A small autoregressive pixel model, trained from scratch: 20-pixel images.
Rows from block 2 of a small autoregressive pixel model, named by matrix and row number. Rows with one number belong to one neuron. Each number is 500 + 40 x the weight over its row's rms, rounded and kept within 0 to 999. All counts start at 0. Numbers have three digits each. After the name is the row's rms in percent of the matrix's.
After each neuron's rows are labels from the 100 images, of 14976, where the neuron reaches its highest value: "strongest on" is what is common among them. Only what is clearly more common there than usual is listed. The data: telescope images of galaxies (Galaxy Zoo DECaLS). In brackets: how many of the 100.
# fc1: MLP up (model.blocks.2.mlp.fc1.weight, 1536x256), inputs 0-127
# fc2: MLP down (model.blocks.2.mlp.fc2.weight, 256x1536, transposed), outputs 0-127

fc1.710 116:515486466405529512531523469420490555455510523490487532436514428515480480501530454458493575501504452492436433510458509457512582506505552499541560487535543391501434514554504494451545500465520499580503539536572505479395488576491537435500498557487513506535500532485503450529465496462557490503477376580476487521516519520519569468550490542504487444502478490463492480557496463471523507460439
fc2.710 119:493527496458494521485547516501600542568526502511564460586445478547525464532479445494547516451522496535443596504559486473454513529533479509496451473477527495479494568509506493544514484542460490525526553523562513465466512562480524439497477503489495431541503539488504501533450444454514541483499447471552441555548542502502512521508455545548425504503504533444496512553453465531487585431420
strongest on: spiral arms: yes (39)

fc1.529 100:590501432456459527482482425487501484564434559522443550545456404440491536459512470454539506534458502483466503481482511458477518468447513503521596466487517466496523438525570433476547489526447471509550547478473482532450476459492478494458504472491545482506620449482488441523500543508583575422479529528492471552493543486525533517552461510474530508466506483491470450494554538469457508506472
fc2.529 094:454484536481485493501485570465532497464471445507517549486485494570458502487368469516513515522470562444505492465533481503472516496541466455464487594472502511515499600471469485487420475540539538456470507431482517605509454501503570523490482484512480536443451531564507496499562572536482496540477411493511539502444498523492536565523435449489523469498494461545501546511520430490478479484527
strongest on: edge-on disk: no (64); spiral arms: yes (58); bar: no (42)

fc1.380 107:498473462491470495445482456439470547446468518478484545437499478431439532546472526476475544571385458499466520510485516453526527497532540526496550439529528574472513539527517464420448532494482523580523539508557530480470553462451502475502472494457525451537553533506473492516575517449579502553442481564512439522423531429515484481472496543461550499549523496488444499512442577493499562556444
fc2.380 111:448483491469495462609523539449481502512489558497424480492580487542504576450505503491494524515457500488550457511472477492511551496542479528483480480453467524518419522529524498436533564522535507464459474589596488557560483485501537541483513504540529500460455477524501470444461548537515447451438484439495529507511501491467491567566475507474521517530526489515471553453449501475491479478538
strongest on: edge-on disk: no (66); shape: featured or disk (66); spiral arms: yes (53)

fc1.262 109:551401412474565414486543536500391499498477506463504427577466479419502469433502532488503525520471512522464469504470446421509550447583549576485495452543507478470465462522532498466519514473499488509478463515524530505474524514537498425453467521539539485556521477551519524609480497505493532445510467490536431475491461442457454559490546478491511492498494527507469541490535543529518511527456
fc2.262 113:486417439495501463509480462550421524517432450514459488524517417542510498526485521480590479505459487583454526479462515460485402506484464505506505440544482581448507488513493453567470524539526451519497539573552545496436444436522503482534470527501582465486472476521560527490551516444395546511563577528525478531447425469560475467462524536496466445470563531484484488520471463499482492519440
strongest on: edge-on disk: yes (25)

fc1.751 101:484477505475469497496525445497429508518433496526485479470552493534516507486461522448521538529477515522541504434497524479543499514547466540571490528413442515506501499518523519560467511418456482538466472497493491488471458509497492479524472474477553395597487493455498443532500520457554523498405459576466500438448519434507534538439542545476543519536553457492451483559570501460441456621508
fc2.751 104:535462450515452546504466528409487576446529488519518568403545483501489539448508465543485449491498449549494595468483499446498460478461556497526447513465525472482500503450457526472462464529510457563442515551483482501436509491445426471523418476527505516530527586532511498475497513515536566576444486543530548486402484453450490460476472477520503608462547472476513485536536442484558482546442
strongest on: bar: no (30)

fc1.354 102:485461474507567467447467540463492472512525481486494465514480522457542421528475491437485513510513522498459519495482564414478499483573485434481521525538482517498463549551553526474516464481483460568577519491544498478494503423501507434458545528500539505507539510534503498591527458503513466479532447476604411445501528501528510455468535464475489506524460610476467491544524525511460605513453
fc2.354 092:397475476453421450510444436521513476474523546479457469557501460537529530555483510481496567514480450475584493521489427564517561500484467537519485474480471462490516564483483458471504485546556470591555485569510522482510485480500471529527418492529516528412461475463518487456508541531455531469458487503471476465512507530531457573552502540476563482567480484519468540420429498530495474443542
strongest on: edge-on disk: no (53); spiral arms: yes (45)

fc1.356 102:490479513520541470483535477541454505535562536519445408536457519456481419540503513470528540475465494486481539484483557487500572494518490482472468501462449489458583514558516473490483584462499483456604447519560418510474538547516542534483499478398527545524488508549542499501511483493456486529596417492525471491458481481514433478533606474489471482543479504528472536545506542533542438462505
fc2.356 096:561430541529513518545454513445606463447483464448509570448492492445495541509553520494518495485474509447468450469541463524492506480538580509432509626593504476508501496418498489541495436461524495486440540434436553527506578467494514541493429504545535484524493457457426489456422569523511522521495485422419504504492536436399525487549447456562514520428454505502541505478523502500520545458465
strongest on: roundness: cigar-shaped (25)

fc1.222 111:484471439485481464384513474474468501465391512537483505532416551490434494453574465487467542504483462475406577483464468468484483487483553481546460480527491517478526426484514489504495506418507512519494538509514399568453506484483476493506453466478481572563613485513480559543482513541466532568482470477577459474541516451569493548457504494474536543515518462476527554507507472491437468506409
fc2.222 102:492601461509472516462528454508484546458496541498518536543489512450455505484436515455517587467568424560505577447470467465509459465536554468491534550518531518440539411442525539435487452537509578605527545474473461506495450514453480542556474503499502556542459465554521442497562490512450601441557505526494480532492440479538561529522523563509462463433486545515463544524523501514482536451462
strongest on: shape: featured or disk (65); edge-on disk: yes (39)

fc1.164 095:505492490512572505443475556465432426489446502575516483567445547475490469453532472506514519483506481490501488490469482486540491463518500511527583505551444463495514459498471524467554562478518459551491583496434477476444458503509410580496487455485539428541572502446478516563512490523512489509550523471518479422489509483503510531486583463487574466499491533452489556497534440490417466536470
fc2.164 096:506517475545470467488479515499517515514479463485519518526494572463483488561452471424421532489564454539443519518420501471482480492448536467516481514500561548422524436520490460459505464533532506533450512514537462439501472543530501558519459482457549475540466460556520528491602543470459614502540489525541495522484507413529530479507487460483430462474493529483497473570519516474481533433424
strongest on: shape: featured or disk (61); edge-on disk: yes (45)

fc1.325 101:555469496449467439499503532549487500510542552555430544588537476536488486474527474451490545512457502510556527544486514428542506554507444471523525442468478524471527547477544480469555474520522478533570555532576468470463506512466490495534515611479486528498521481545620462552512424468500512494530471527508519567496462504556465402502428505543430451488497523552494474606520558404514475445470
fc2.325 115:489565497447512481505504452487468452494496499526495540557504452542490480465475518464479475466503534502566567428528504525511447470502556455535511462551523490516535500442541513570484525476482558515396568537487571543474462498437464524532569506450515500562580534504445434516484498437515460498513461556482576457488530560531496483462477556475457491403461449481553517555553511533479531453482
strongest on: edge-on disk: no (55); spiral arms: yes (46); bar: no (36)

fc1.455 099:507501457472529458460486515486513570516503466505420512535494547421518534525511462484499514544473448518436519523497552532436446501472520479491521511498584537498515518606507482481458495533484441568566520538535442524531521469404485468515448504531568506528565507502481519540504553489487446429471433487504439496431519481519454514474495518491504578570511574480462510487461547529490563564487
fc2.455 110:457498496469508476590540510507528489480490544512457517480559537481444594508518528503434494453457487465581450483436476450532539492538535563439382493462422494552484520523491470481504509560473547544436473601535492515550469478505485485511482519515476518465440467503496530496508586544502463532524446523496530474531521533472529561517465550473499528500513456535486495493449505503453498465545
strongest on: spiral arms: yes (42)

fc1.517 104:607483512478511532517551506432481509504452529546516504549565461474467499429493463499495564523499483457481386520495362476538533452459501482519518482523446452459437448509534523485549462450582467519488492455528478549466532502443450545540503603442525513486531465561462522464518474496529526498499465489497437530520537487468507448497486474507461486496448544480503496532564559416567592558444
fc2.517 107:532479543513456454445477435533474498523581407484477445517526499491519466473477446517463479510424514507485472507464559453525568571468426520530413567460493495496480503536508481491505508617516429508473478512470541462508526513492489512489469540536500468399535505403547513423488492570464548546464550501513507488428500499516444545512560481548483573544478454610471387487480481568509488445568
strongest on: edge-on disk: yes (36); roundness: cigar-shaped (28)

fc1.413 094:519510520444528513477511470481433582496448542556454494485518519484516463478430498485472468478531492513448507513499457400459523450476524533558518520474463531436532453512477570528479601536479550515490428545502569554415445458533536530504435501461552484533560542466473497497517458388536553475466503486543528529499468502472488542491579510540527473493569483518473527460577453525492556547514
fc2.413 092:506457418499486542540482485432550542479483551490484560473496581482469448473472460526489501481481482485579566471487490465551505491484499459528495450524512465565556538497472538432501472433560527626475508510483516543507399482462492431535497425594455608501550462546504516517397463452495511550416418480512464462447484497457524463512453466512514577489473448464512484510509439528571496498471
strongest on: roundness: round (42)

fc1.734 121:585490478526508484454498493442481495531462487473469458561449522416524483462537466482498534502516468468497501465515504473567503478511454479511506451505463497457487466450487459494579536544446498521558498493481512484471501430496497570508448535406482483467526519481530468447503458488488495440562541438505442508478506502577483478519516467509475550555505582459491552513521502446487535458456
fc2.734 144:467555545473436513483493440466456525468547550554521553489544488552534502491464468457533492532441455505545477498449509465581491517441456473516562518410564442505501481533528483432500445486488440567471447429491515532532440455533515407478503422452520521483511482521518565490535531499507613539449472513427501457491559446459568478517447460503556542514491378506524537477495535509587505473537
strongest on: edge-on disk: yes (29); roundness: cigar-shaped (29)

fc1.359 110:528588431481450493417454482466535496501440492647513481475491514501485534403515470463448529553354509539455531476497432560472542426465514553532494503536546518470451487496454451445484511487455531586454536498494485533476500494525528549490525528505498486522533511493474454488474538511571510531465489532545498478528468497459529471428510524503494493511560516527521517567396426486478550554474
fc2.359 118:528544483550570471469495530496484531419481453455521492486447516488492509521531497496577462481546500522513486499466480490485428481485513476472448507470496495487517474452560511467451471566557454529464519525529483481455490498492490512523504526451377505522469526527562556513526530470537481593462545569558507492505453533571441496478478501448528464427516452521540483535586544481520452472482
strongest on: shape: featured or disk (64); edge-on disk: no (53); spiral arms: yes (47)

fc1.557 106:501513502551536455425479486500526493574521544537503493543438550449460429529491510489600506477495501490475545485416521524436407498491464489484518538495487509498530584487479483474463527524519487471505544493483431481473547518525459513410471450539507500564543567449557433548465549545489528527427534542533443497509430508505519611461598570526569528516530507464495529517460506516511482523518
fc2.557 110:519584478486508592536502472556467476514477473504458519530524564441478514531463492497486526509512492523499581489594452512518516497491493432470553499481497517494476465526490540477474462465498520582554512538461517505510441518486464584519457500469511581512514484528576461532541472519475577405465471421470484555527588470503529489508497498552474495496509533523455531479517543475489498400469
strongest on: edge-on disk: no (51); spiral arms: yes (39)

fc1.223 103:559433465489497530529511534478450586520458511463520511559437458397508427511499490519501503508472466461517465465495569463465536548559483478436494502518505510531536522524553498480501490434455473527475441497544459539507561494468487455512528490472529524478489508561549476531507537452444515476541491542511454495472476478529475532484504436496500483450521496514457483502590576452561454518501
fc2.223 114:414457483604461521556487525516492465493475458404464532490564492444506510502458462503501436490486465536517471395488488525429486462503475492492535514446484553462446476480507504542496560557479457560428458561512533488491462445480498482540479566479525468503498416494568489387461534484459539535496522546503548498405460527476405447454565548544468491503557467584487503480538518522429445506480
strongest on: bar: no (32)

fc1.357 105:446397475491530409592473518517468467495508524547485464563461451552458532493490498451526604550451499573493512508456468459527519501550474542533540470482499507536542530514470469459460507558518486522492520531511464473528545503562499526500474579515517468528548470535576487532533472440494530523497495562582530464469505484524495597537497485481520416562523417588478482604459537491523522508548
fc2.357 106:459506507496526485464518541529515532476493499479514482439473522455586518538452546468498492470470503519523535494464557522474462478494473519464478544463547502537477487522536560532449431485498470554526540480461555537460543458505591525481506447515530523513460579508501442570440511480563511521578541476502455502542539554461498512465588545495536481452479507536464560469468520560543489452535
strongest on: roundness: cigar-shaped (25)

fc1.58 099:481409481490581518532537513516515500462497470508503411542561477484421500564477480517473525443446514511510503406488504453517489486492513497469461433442444535465510493579524493495536461434466478554493526572517493490535492562489436453537499549431440508453490524629582484540453471462561512537478416450554535510432449480559514495463489490531425430513495555565509488538441514445476493533539
fc2.58 103:513568464498560462561468464505480490439496416455472519548475512465453532467530538469428517517494525485531483437458437510505446509570544456546447503589488498496460488415483488587472555493527528521499518483525523500444431495495429554503521501523527552620509509535456492532556535432500499476530481583493509502510506501539494467407465540481453564432433494419488483504493496517511458514448
strongest on: roundness: cigar-shaped (27)

fc1.351 116:601510496472469529466468465463423553543502524580521499486527430541414412408524501488558542518492497526503443485491455500499427453447497543493451517512496472398454512482522442525505493486481535509510490462468452473492514492427487514548485515540519485514454488518530487467491471448526512505435538525546488475535491535493455474464425549516535486489526523407529514518478478436534601501440
fc2.351 121:535493537507476586483478557504567559560517476483575469528565544455604473449486481570551435529504523520465487501459459521518572482480462519493473523435517526480448512505484525543432524440471493440495458489543498510556561526463506509453565476536457511514416435519478493519456495533462418491465497474488458510569473565485530453485457497471468554442463501510556488505491544459518543464475
strongest on: roundness: round (63)

fc1.163 099:460477447466557523525490514524492560544463517456486519596498481433487390493502526497551568516503467476499464578468558439483542544537456434494450477521532519518555567479551472498497483490471480534523480502546499479482503552497511436542474572487465507492540499465548461577550443448489524514538481528499483579506460450545454518484434536543476462513472558483427553492519546499514519458527
fc2.163 112:423502527502513465508500482525505497507500484535481518469480445537503515509482499468494431464483445583526528484493537501500475467505510472536532445490534537524447524509544490527504502525462487579484531509525560479486484456478462470529517537436535431523497577558495501483485530465449548546495450568489590507427493508501489457455481534525412454416538423512544509487561545552532483511458
strongest on: shape: featured or disk (63); edge-on disk: no (60); spiral arms: yes (50)

fc1.96 100:504524537519530546441512465458471506489484522494517407500512513446541501541487476468406510546477545486514528515453557458487575485485495514472473495495482479432540473522528484466500454443499497506491506463558484490514528514522492386418516462463517508511530470587447449556478463539551535529528418540487502552467518461524409456519606402504482477494465435500429443537525495489533524533470
fc2.96 105:545487536582486609579528529524520491511539475444554535429515481446493479489474489536578498527471505513485337530612499534454506460436507503449509562448508470485530519490472489525510477527484555460496495486491474509474529515558514477481523479519500534446460492427504437388484528577542501483498540462450495534566536493471583463545511498487444540525498542466547493475582419534454560414482
strongest on: edge-on disk: no (51); spiral arms: yes (45)

fc1.445 103:561481488517523517444487500551509486469495473497509488485503471442515507509489490448435571528479485501460502493453520463570570533509589496547521412478518544465509466542509448498425512480508527497535543488481487517397544537485496498503500447432525461537479546524481533458565495390517520465433481500460538550437483441521496449472475504485458509524562535467417444485469518498510572570422
fc2.445 100:478521487519495494512450515433507611482454526488389476469562546491509518470492526450517540480505521486537559557509530445529510513551475519471496461543560569500462555515601488483548488550542511485443527514585553580526450492463521545502481466517533462478533529542492467506488465487515564506466514434477482541495474415518503522557463536530494532513502528486494559499434520505521431495583
strongest on: shape: featured or disk (60)

fc1.400 099:521460479486501508499490548483500493485449553552469484460451474546425486464615471508518506528484499470505422495488515571509496476491518516533537381520490381521449406483523473496534492454474507457488535509535499484491501541508469504508504471413509486484550477483432419537461540537582471421447506526550458521527486485518606484469452469502496523494482516463465478539493473496500490535453
fc2.400 104:481505516487510552514493435529557593473593454555547446537504444585462483492442522539510514482460516483512452518534554563495529494531505429499542513464533519559494514508577546411519436581534505498547518421467516494491580540474480440503585545535450513539484557461436488456467501506517454427539530463438465450544488569522533488494501509528536522521501411512491447489469497537450503476528
strongest on: spiral arms: yes (39)

fc1.444 088:513453473481591437489497560421508493458511599519415504498488520527508480516524512448473492577471468503514529489451505483530462442598481427477569493528539466537498479495511388447456468443547538507490486573516525440521487505442468534514473495478475532558495493509480532551454505423454535514500494533562517489495511481538536421427494564507504472458483579580460502541435571431557444533452
fc2.444 101:424579505492487516465498448526481484508422428523510499597579420496506489539509519497450494495512525475488502457510530575499476473530547440506511428561564519507498486489523504567476509530515587524472520528509537508518514448482494523528554559534509443534514523488478429467518531504485461463530497489508560520474526577517520418444511569509417486418503462461581567493538534521458566475469
strongest on: edge-on disk: no (54); spiral arms: yes (50)

fc1.286 091:528508491517460436509505460533500518524529530492503439482454504482468558540512491442513521516551415559517552395418522451565535479555533516454516513544478476446509469544463401509472535515531546528537472487494475500495416581559525528472481520495579402491518488519511491581520496460489517468475484571514523480471557508472544502507520528445499550546484528515509536473554456457518471564521
fc2.286 094:497489421535475472575485511500452565452446422461520545422556528504497550490562515475515497536463446518566537568426487462476454517463532567529455546493514502457485503537501518490425501450440469510472506534566462496568565501482494450546477482599537483519491495591516490497503614520494572580501484490441533495482512531414499463522484427541531530430501452545520488461466468470543494483472
strongest on: edge-on disk: yes (27)

fc1.211 099:563501495430484457583455504502509459600514465491504527484520507481484520513536548499535560528496527506458523544536466537482538487541506556441532566552447491534454472548438484521563507588462461571482592475516499532581489446498498532442496554527523384513514467475511437506568438459453519483500557484512473456482498519500584468482533531451449459532542573483535551529523474488449478533477
fc2.211 109:448524521557544496501471470454504448446473506475455529587510548462368469535561502548457482403512517463534491403531548564516427472497477465489488567563531553493551483447536561499537470416550524506484529540449521478460453467483453493543494496506523618495570451467466538546473508542496468504587455518538531492534548581563487511520530524489470498427483507456477529520577534508447447482510
strongest on: roundness: cigar-shaped (25)

fc1.702 096:496482521487536512480509501477539473477464507487469469499503422482480478477531457511505517559399488511532468529520556486520548508585550465533507466516474350473497483515464459475555481478489560546506517460529435454467508565520527487453490521507558473513506510600485507553496550500540516556550395520492513528427434458556504503456475447480433476510469510573587509464522438424508475586478
fc2.702 094:500494505489437513469448567538481509505517467527501523482462449517534510555542491499529528517512512505528508514468564535543528525477462481462541521351446470385479516511411459468441507527510482530495421552507537428543571499442547476505546475500481492502481493474492525476553468522465476492427538491446536510539498497423529504541568506497514527534485532518510536476479531502544456506487
strongest on: roundness: round (41)

fc1.431 094:527508537498489396526463491504502497483509557594518500569493465575518377451555554467549460489511458539507516480459491487497477579541480401504528514542552581502498493466552490476552487470511481539497527515524481499441485489467490550503483481461499447517502467491493493606487537524460511523530494515485461452480541444456501520523458543476522476458560548513569570521512551511467452487445
fc2.431 092:517580488530508522423436488539449529447510497514437493463531559522527451529425577415548443526579452464477490459486539509520527544516542445531482462589485535476436458464544457557506460479508488539511471474527554489431456487483481468474480566418450550523492458509485510539488514486492540460553488504493523419505545514507434513474473444441538552463558490511517487514469576533556472571487
strongest on: spiral arms: yes (40)

fc1.78 096:554500497514508453463532489500465511518437507552447460537526487485461510456502478468514488478495488531368452521529466506557554420529551516529558386533552548389476486514412460531519484462581463525522555500504522507505461497518500531500486522408526502526533402542491518524422523504550443387459480421472470490489549492511502459507472419479469568449469582452480473502527521463537540528471
fc2.78 094:467503520453485470544495546545529488414589508525501559488441570484488464448516521444484487509451454456564521518449511404534485574466446432502512562441471478535535588499488468470520514522520454608454494467493531519547544491455511518517445491490451522422478505541573544514573471550443605557474515496464525494446451472495451505505522472507477477482467518513462495541496493495601421482518
strongest on: edge-on disk: yes (33); roundness: cigar-shaped (32)

fc1.460 101:492486485522482517484428526424475515475376555488472511455518500487448509518503494510541452505470493497433461499465490460482532515525474505474529488522435504485485412539507479467488502442559460521542470524509511429516513461490483511503501505455477517499552484627458616552522472532583538506554511449494485474517547462549503535452507450458513503482484507454514521524553521512481494521467
fc2.460 100:512529516486435486518500389475520544483608496566547487539491447546470521448498520522494514518513523536557470557526455562496478540523412465448473500456477486525508628446522465431507497487491451572467504415478491546489504536486524524507486476486422487488509476468555399503477523569506557529458488497504508497508578406524457501524459489543562548519484531549522517481476504537561409454516
strongest on: roundness: cigar-shaped (33)

fc1.219 105:482362474459534539602482521493502449493510504447424525505463437501507460564474508458446518529522509493465491500437496465545514551553440514435471521527473517501554518471553467515474464525511440492474500515540523456516469491528449496440491487510538468537566480467549465504538458452477487520457494555495505468472489459515461587474625555461523456514422494491552495535474456505489503543540
fc2.219 116:458497486589472448495478563496532452501528497543522413510488486461551473517559516447438519482489529524449499505472522457457469534551533544463441576427503568518482508515515493502499523532483489509539538548498562433504608490483502508547436523496623427467518520469565479509515515479492517527519560526534481437437532506500388569513529494463522488496492526516476434526502506528529449484526
strongest on: roundness: cigar-shaped (31)

fc1.210 104:500512486532515450487520439463420545539488519486434389528545559459565514502410469468550511550522504518466634508522498426551541467466534508534494515434517578421556473525494548513551554501508506494547501505480426527494467475512568556539503521536494502550504510504524549462596408472459538475469529498532480542506474423590485475502527428488483542549430525514427532447551500492519526482557
fc2.210 110:481499559481439577492459434540494516533519576541528536476536454508467531526459528518467475533441482522511416518572492484511509494469429432483559446442503481472524534510484545510525448462500543502482441457465517553528465497553546458479552458532516516447492451438476478442435579547578547504450485474410492531557559468442565483480472472497533509436463485472497540551439512525548553513496
strongest on: edge-on disk: yes (31)

fc1.153 096:531482463439525429496498563531481530497445509485492459458516564459438448494530546447477466490443491489470512514419489525422484454496576526494457481569470513555568496487550460513479442492517493527533505473544464506465570564471441475441542459494446445579553510532475508575497523465493482534537531579567493477442490490488583534447467516457532435471538494487498455547470492516528505594483
fc2.153 103:431515459539522515537475485494528550544480450497488425541594536461582574564462496484495496554509478512539511529533596547488533507557525457571535439547542552545519509497617546450466488447522490550458459500496495529508552469465517521509479542565461487506500562520466472508437443528517553414531500444512541516495517500488552488524521513504469461517570493503493494441405501540459450457531
strongest on: shape: featured or disk (64); edge-on disk: no (54)

fc1.708 107:489527415478464488497511497481532468550462514566475489582446508504410547462555496485523564502429479508522487491518455515515446474498571532549545543527528454515542509481543522431485479511499555481510534481474498512461550531519415548515493507481551488482527517530531484567518494467498542510447448587560444504543479493535534510523524542492492462517542480477506540465442455499454480596463
fc2.708 106:511502511543532501481529514598519576478491497544524455595478486566464448561450490523504523512508480525465553508455551577463513462445558437535473447473508491478515435502638532484519549470533501580486480447506427476513480463501538503493494481497436491485465487471498569472410527534518579489582532469495522550531508480522515549459552520481551471461490502483472480480526510502498502432525
strongest on: shape: featured or disk (62); edge-on disk: no (58); bar: no (35)

fc1.209 105:578521533505494535445542434493487522539538508546480475479495471482477533525446495466492518513490541528494478508501438489577557488535521522500563529489506480377543527474494405468533463613492496503535515527526478513448438505541522568581472491439504452524467488503567458446473522405526490515462473542560559468456516450480467459542468457503482517508450468491579514531461542489474502443531
fc2.209 105:539510479456499444496532475478624549448580492517466507414533519484538543466523478482503534497544456546472560538448495418491526580423464503433510521502492473450534509538490526518472487463512522567472510522510457402554527503463507513521451483458490515469474499459480519521499481486513535558490569488523508456513537507457548522465503482505494507511400509516489470521487547430595579440471
strongest on: roundness: cigar-shaped (29)

fc1.240 100:613535501480529526514500519461528488467486535572505495557464507463478479468534516454370524547555489521496489465498476483455483451461428503441487501535493444534561418501454473483503524536475531511501519443445462547500528461505466550552482569444525494507583450481568501452502550504475484576519564488492504541483463494503586437554499547516516497515542546499547506518533520441480536476436
fc2.240 097:521509482538500546544529430472457494526528501460511541459477456545477453562473487464515500491498483579475440457545461539485450519481467503490537533553507473447552518475474435444568450504485529592498519476473533540429469502520516554473473403447527451490479512555590507477511481507498608542475498600483466526487509513476586489467415602513525454511519491460566473521576455505506541526469
strongest on: roundness: cigar-shaped (42); edge-on disk: yes (28)

fc1.86 102:571449418458491461542552469424553586458450523527444533508487387523415531432554498517505468482479465503475457515477509545498497445504520520524539434493449437446467422548491486494498532503486558475492514443472404434524473502503449505541518539429499504530578508533440544467431508542514477484501513543502452509538545477533557535473474517520522501510526553480458472589545496424470578510412
fc2.86 107:472460575463468529512506468518522545478579447574559473473527515593463470520467437538530509469481540473518460524528521533510480506454516431477520508481428492542504473508507529468500419540522511530543536414473534480564483513524528432509611472534434527554497518509426517469479460505502437486489545505422529463557556530514545483512481452501539503545419389528490481507509548555503558437540
strongest on: shape: featured or disk (63); edge-on disk: no (62); spiral arms: yes (56)

fc1.133 097:581503487469503545457505414502489521490497496532422494517486450482498513540477443408510559552480485509410487510510429478577534527488518537486528515489542559480558491521540454488505483489522470561543558419438525423394370534431537494467524472441509489538548480430501548551474535451548497535489501498496411540484578516462550522517465514492543516507483497473457499533464480465534514480459
fc2.133 103:445487533443472471587505522473513514485559465522470484509531563561544551451420483542547517531467548498502468480571492423490472515532427497451526507419447495453563604481496472535440550538505507370516502431498462537534412508516497514502525507504436487438473480527561500517546503515482396507451484454505514470527443498445519505468498515501510518529414485493517476473511483467493490438540
strongest on: spiral arms: yes (39)

fc1.435 099:528476429493471403598505532533496466574509525546379468557451442514442531514448491490502513544476495525494511512480528507509438461550522530514501485463472465569517509486535488451477494565576495515518486553473478488484486495477500448430464501428497543533489516478570467565478535427487498529452451547565526479494478504502529472537524470500534429486543489544548549591441493514458493552554
fc2.435 100:443532474539500476482534526506482461488427492476521457600536424446512472458496537505477484483496508520509494454493535560502485452492601432517483480542518480496556422463504557517521540488525533535522542469484509524489502441499489505513481493525549520473502511496442473474460524466480558467611517506474524518469543603513485527484568578491479461428542531518499631479565513551464546485527
strongest on: shape: featured or disk (68); edge-on disk: no (66); spiral arms: yes (53)

fc1.722 102:478470472444565605510450517487516493491533534452469525559443440458491417480600489455463514489529504495512451505457537482579495446557511500501506526436502459548487528426478444449515545471468469547517532487508528430445511500448469455470499434447541526527452543485510523477511483528502495531485455552536550527468417435531514547545527502456493480548511472433448568536502445481477462538507
fc2.722 100:481490484488481483505511571540497401486420574545563540541476462467505583521530512554557467465530490492503471437524485576498506503477559524540467531524517467506494459471481496533529508510496528584544531574535541575529484499492561523459470463502498523396489484490512508499561501502427541507483561518535502477461467584490514514522449522431443411497423515568548561481573516524455549428499
strongest on: roundness: round (42)

fc1.310 103:524501518496553518495555510506421475502479522552521428576542500508442510454495471498472497506563467454460533464484438449553529477445575497599526463552440488445521524483532461511494515423475499494496501486466494575435395553472508461532509507423532532593512522566466508531527518441504496481500474454489521507475552475549455458507486415520534488502460536413468477531581493499524532486457
fc2.310 092:493584555533531577469508484422516436460545492505520528497489546477416485481480544509470494465533482497533550450544526497473466500511502485464464601429495478497531450415456480511525487594421575533440449492450505563523505458471489603501486480502488520541445457456503516495466561516478570456478571439477492525528456505473474435498525584505444551545462525431493468461595451530446463449501
strongest on: roundness: cigar-shaped (35); edge-on disk: yes (26)

fc1.505 106:552533506454508468477536542542486529494538521490479427566451519406505413552515545484438561509510492484464533493520488415495513561498455444508511547476497511494529490502509466502579516474531469520545548467491455503431519488501509552548455511439509473500549482474497524546531422496515521536538507461572407521532499445533496521579552480523478475568462510477469532562557478453503529505524
fc2.505 109:516401539459478576550488485489539425459482433487556444478506446500534588508488481486500482469460471477512454520483524526537512466556549574451453538539525538537539549444483469573485564472445470502483535472451532548506589466500527461500448486543504416514447496578453551486464568481536484501472492419469476471472496417400531518535513481524534501514459418553512528493435470523531542502535
strongest on: roundness: cigar-shaped (28); edge-on disk: yes (25)

fc1.737 094:509539439439506373460498495481474516498454514527457442521470455599533435527539536494545499546461482535435495540450533483417544499529591564585486479493541559461474491536498478490466532438480453492472477541503509455509528582504492472435466464507539463505512486570520428504452527398529497464528470555508489519516494468453512555450518496517551532501570479545496422512549535468522487493459
fc2.737 104:463541537522506498485499504586480477506489445428488540590481562479546461532498517518504455484575543484417520464520516493477526503481411407492526538501513489457521495453565507489607524473480495524513520476475520561513455451488535578519545482492469538426460446394500562470505462524453502548591526489510435543541508521563456560505509469492475481492462498500475517505526534530488441436549
strongest on: spiral arms: yes (39)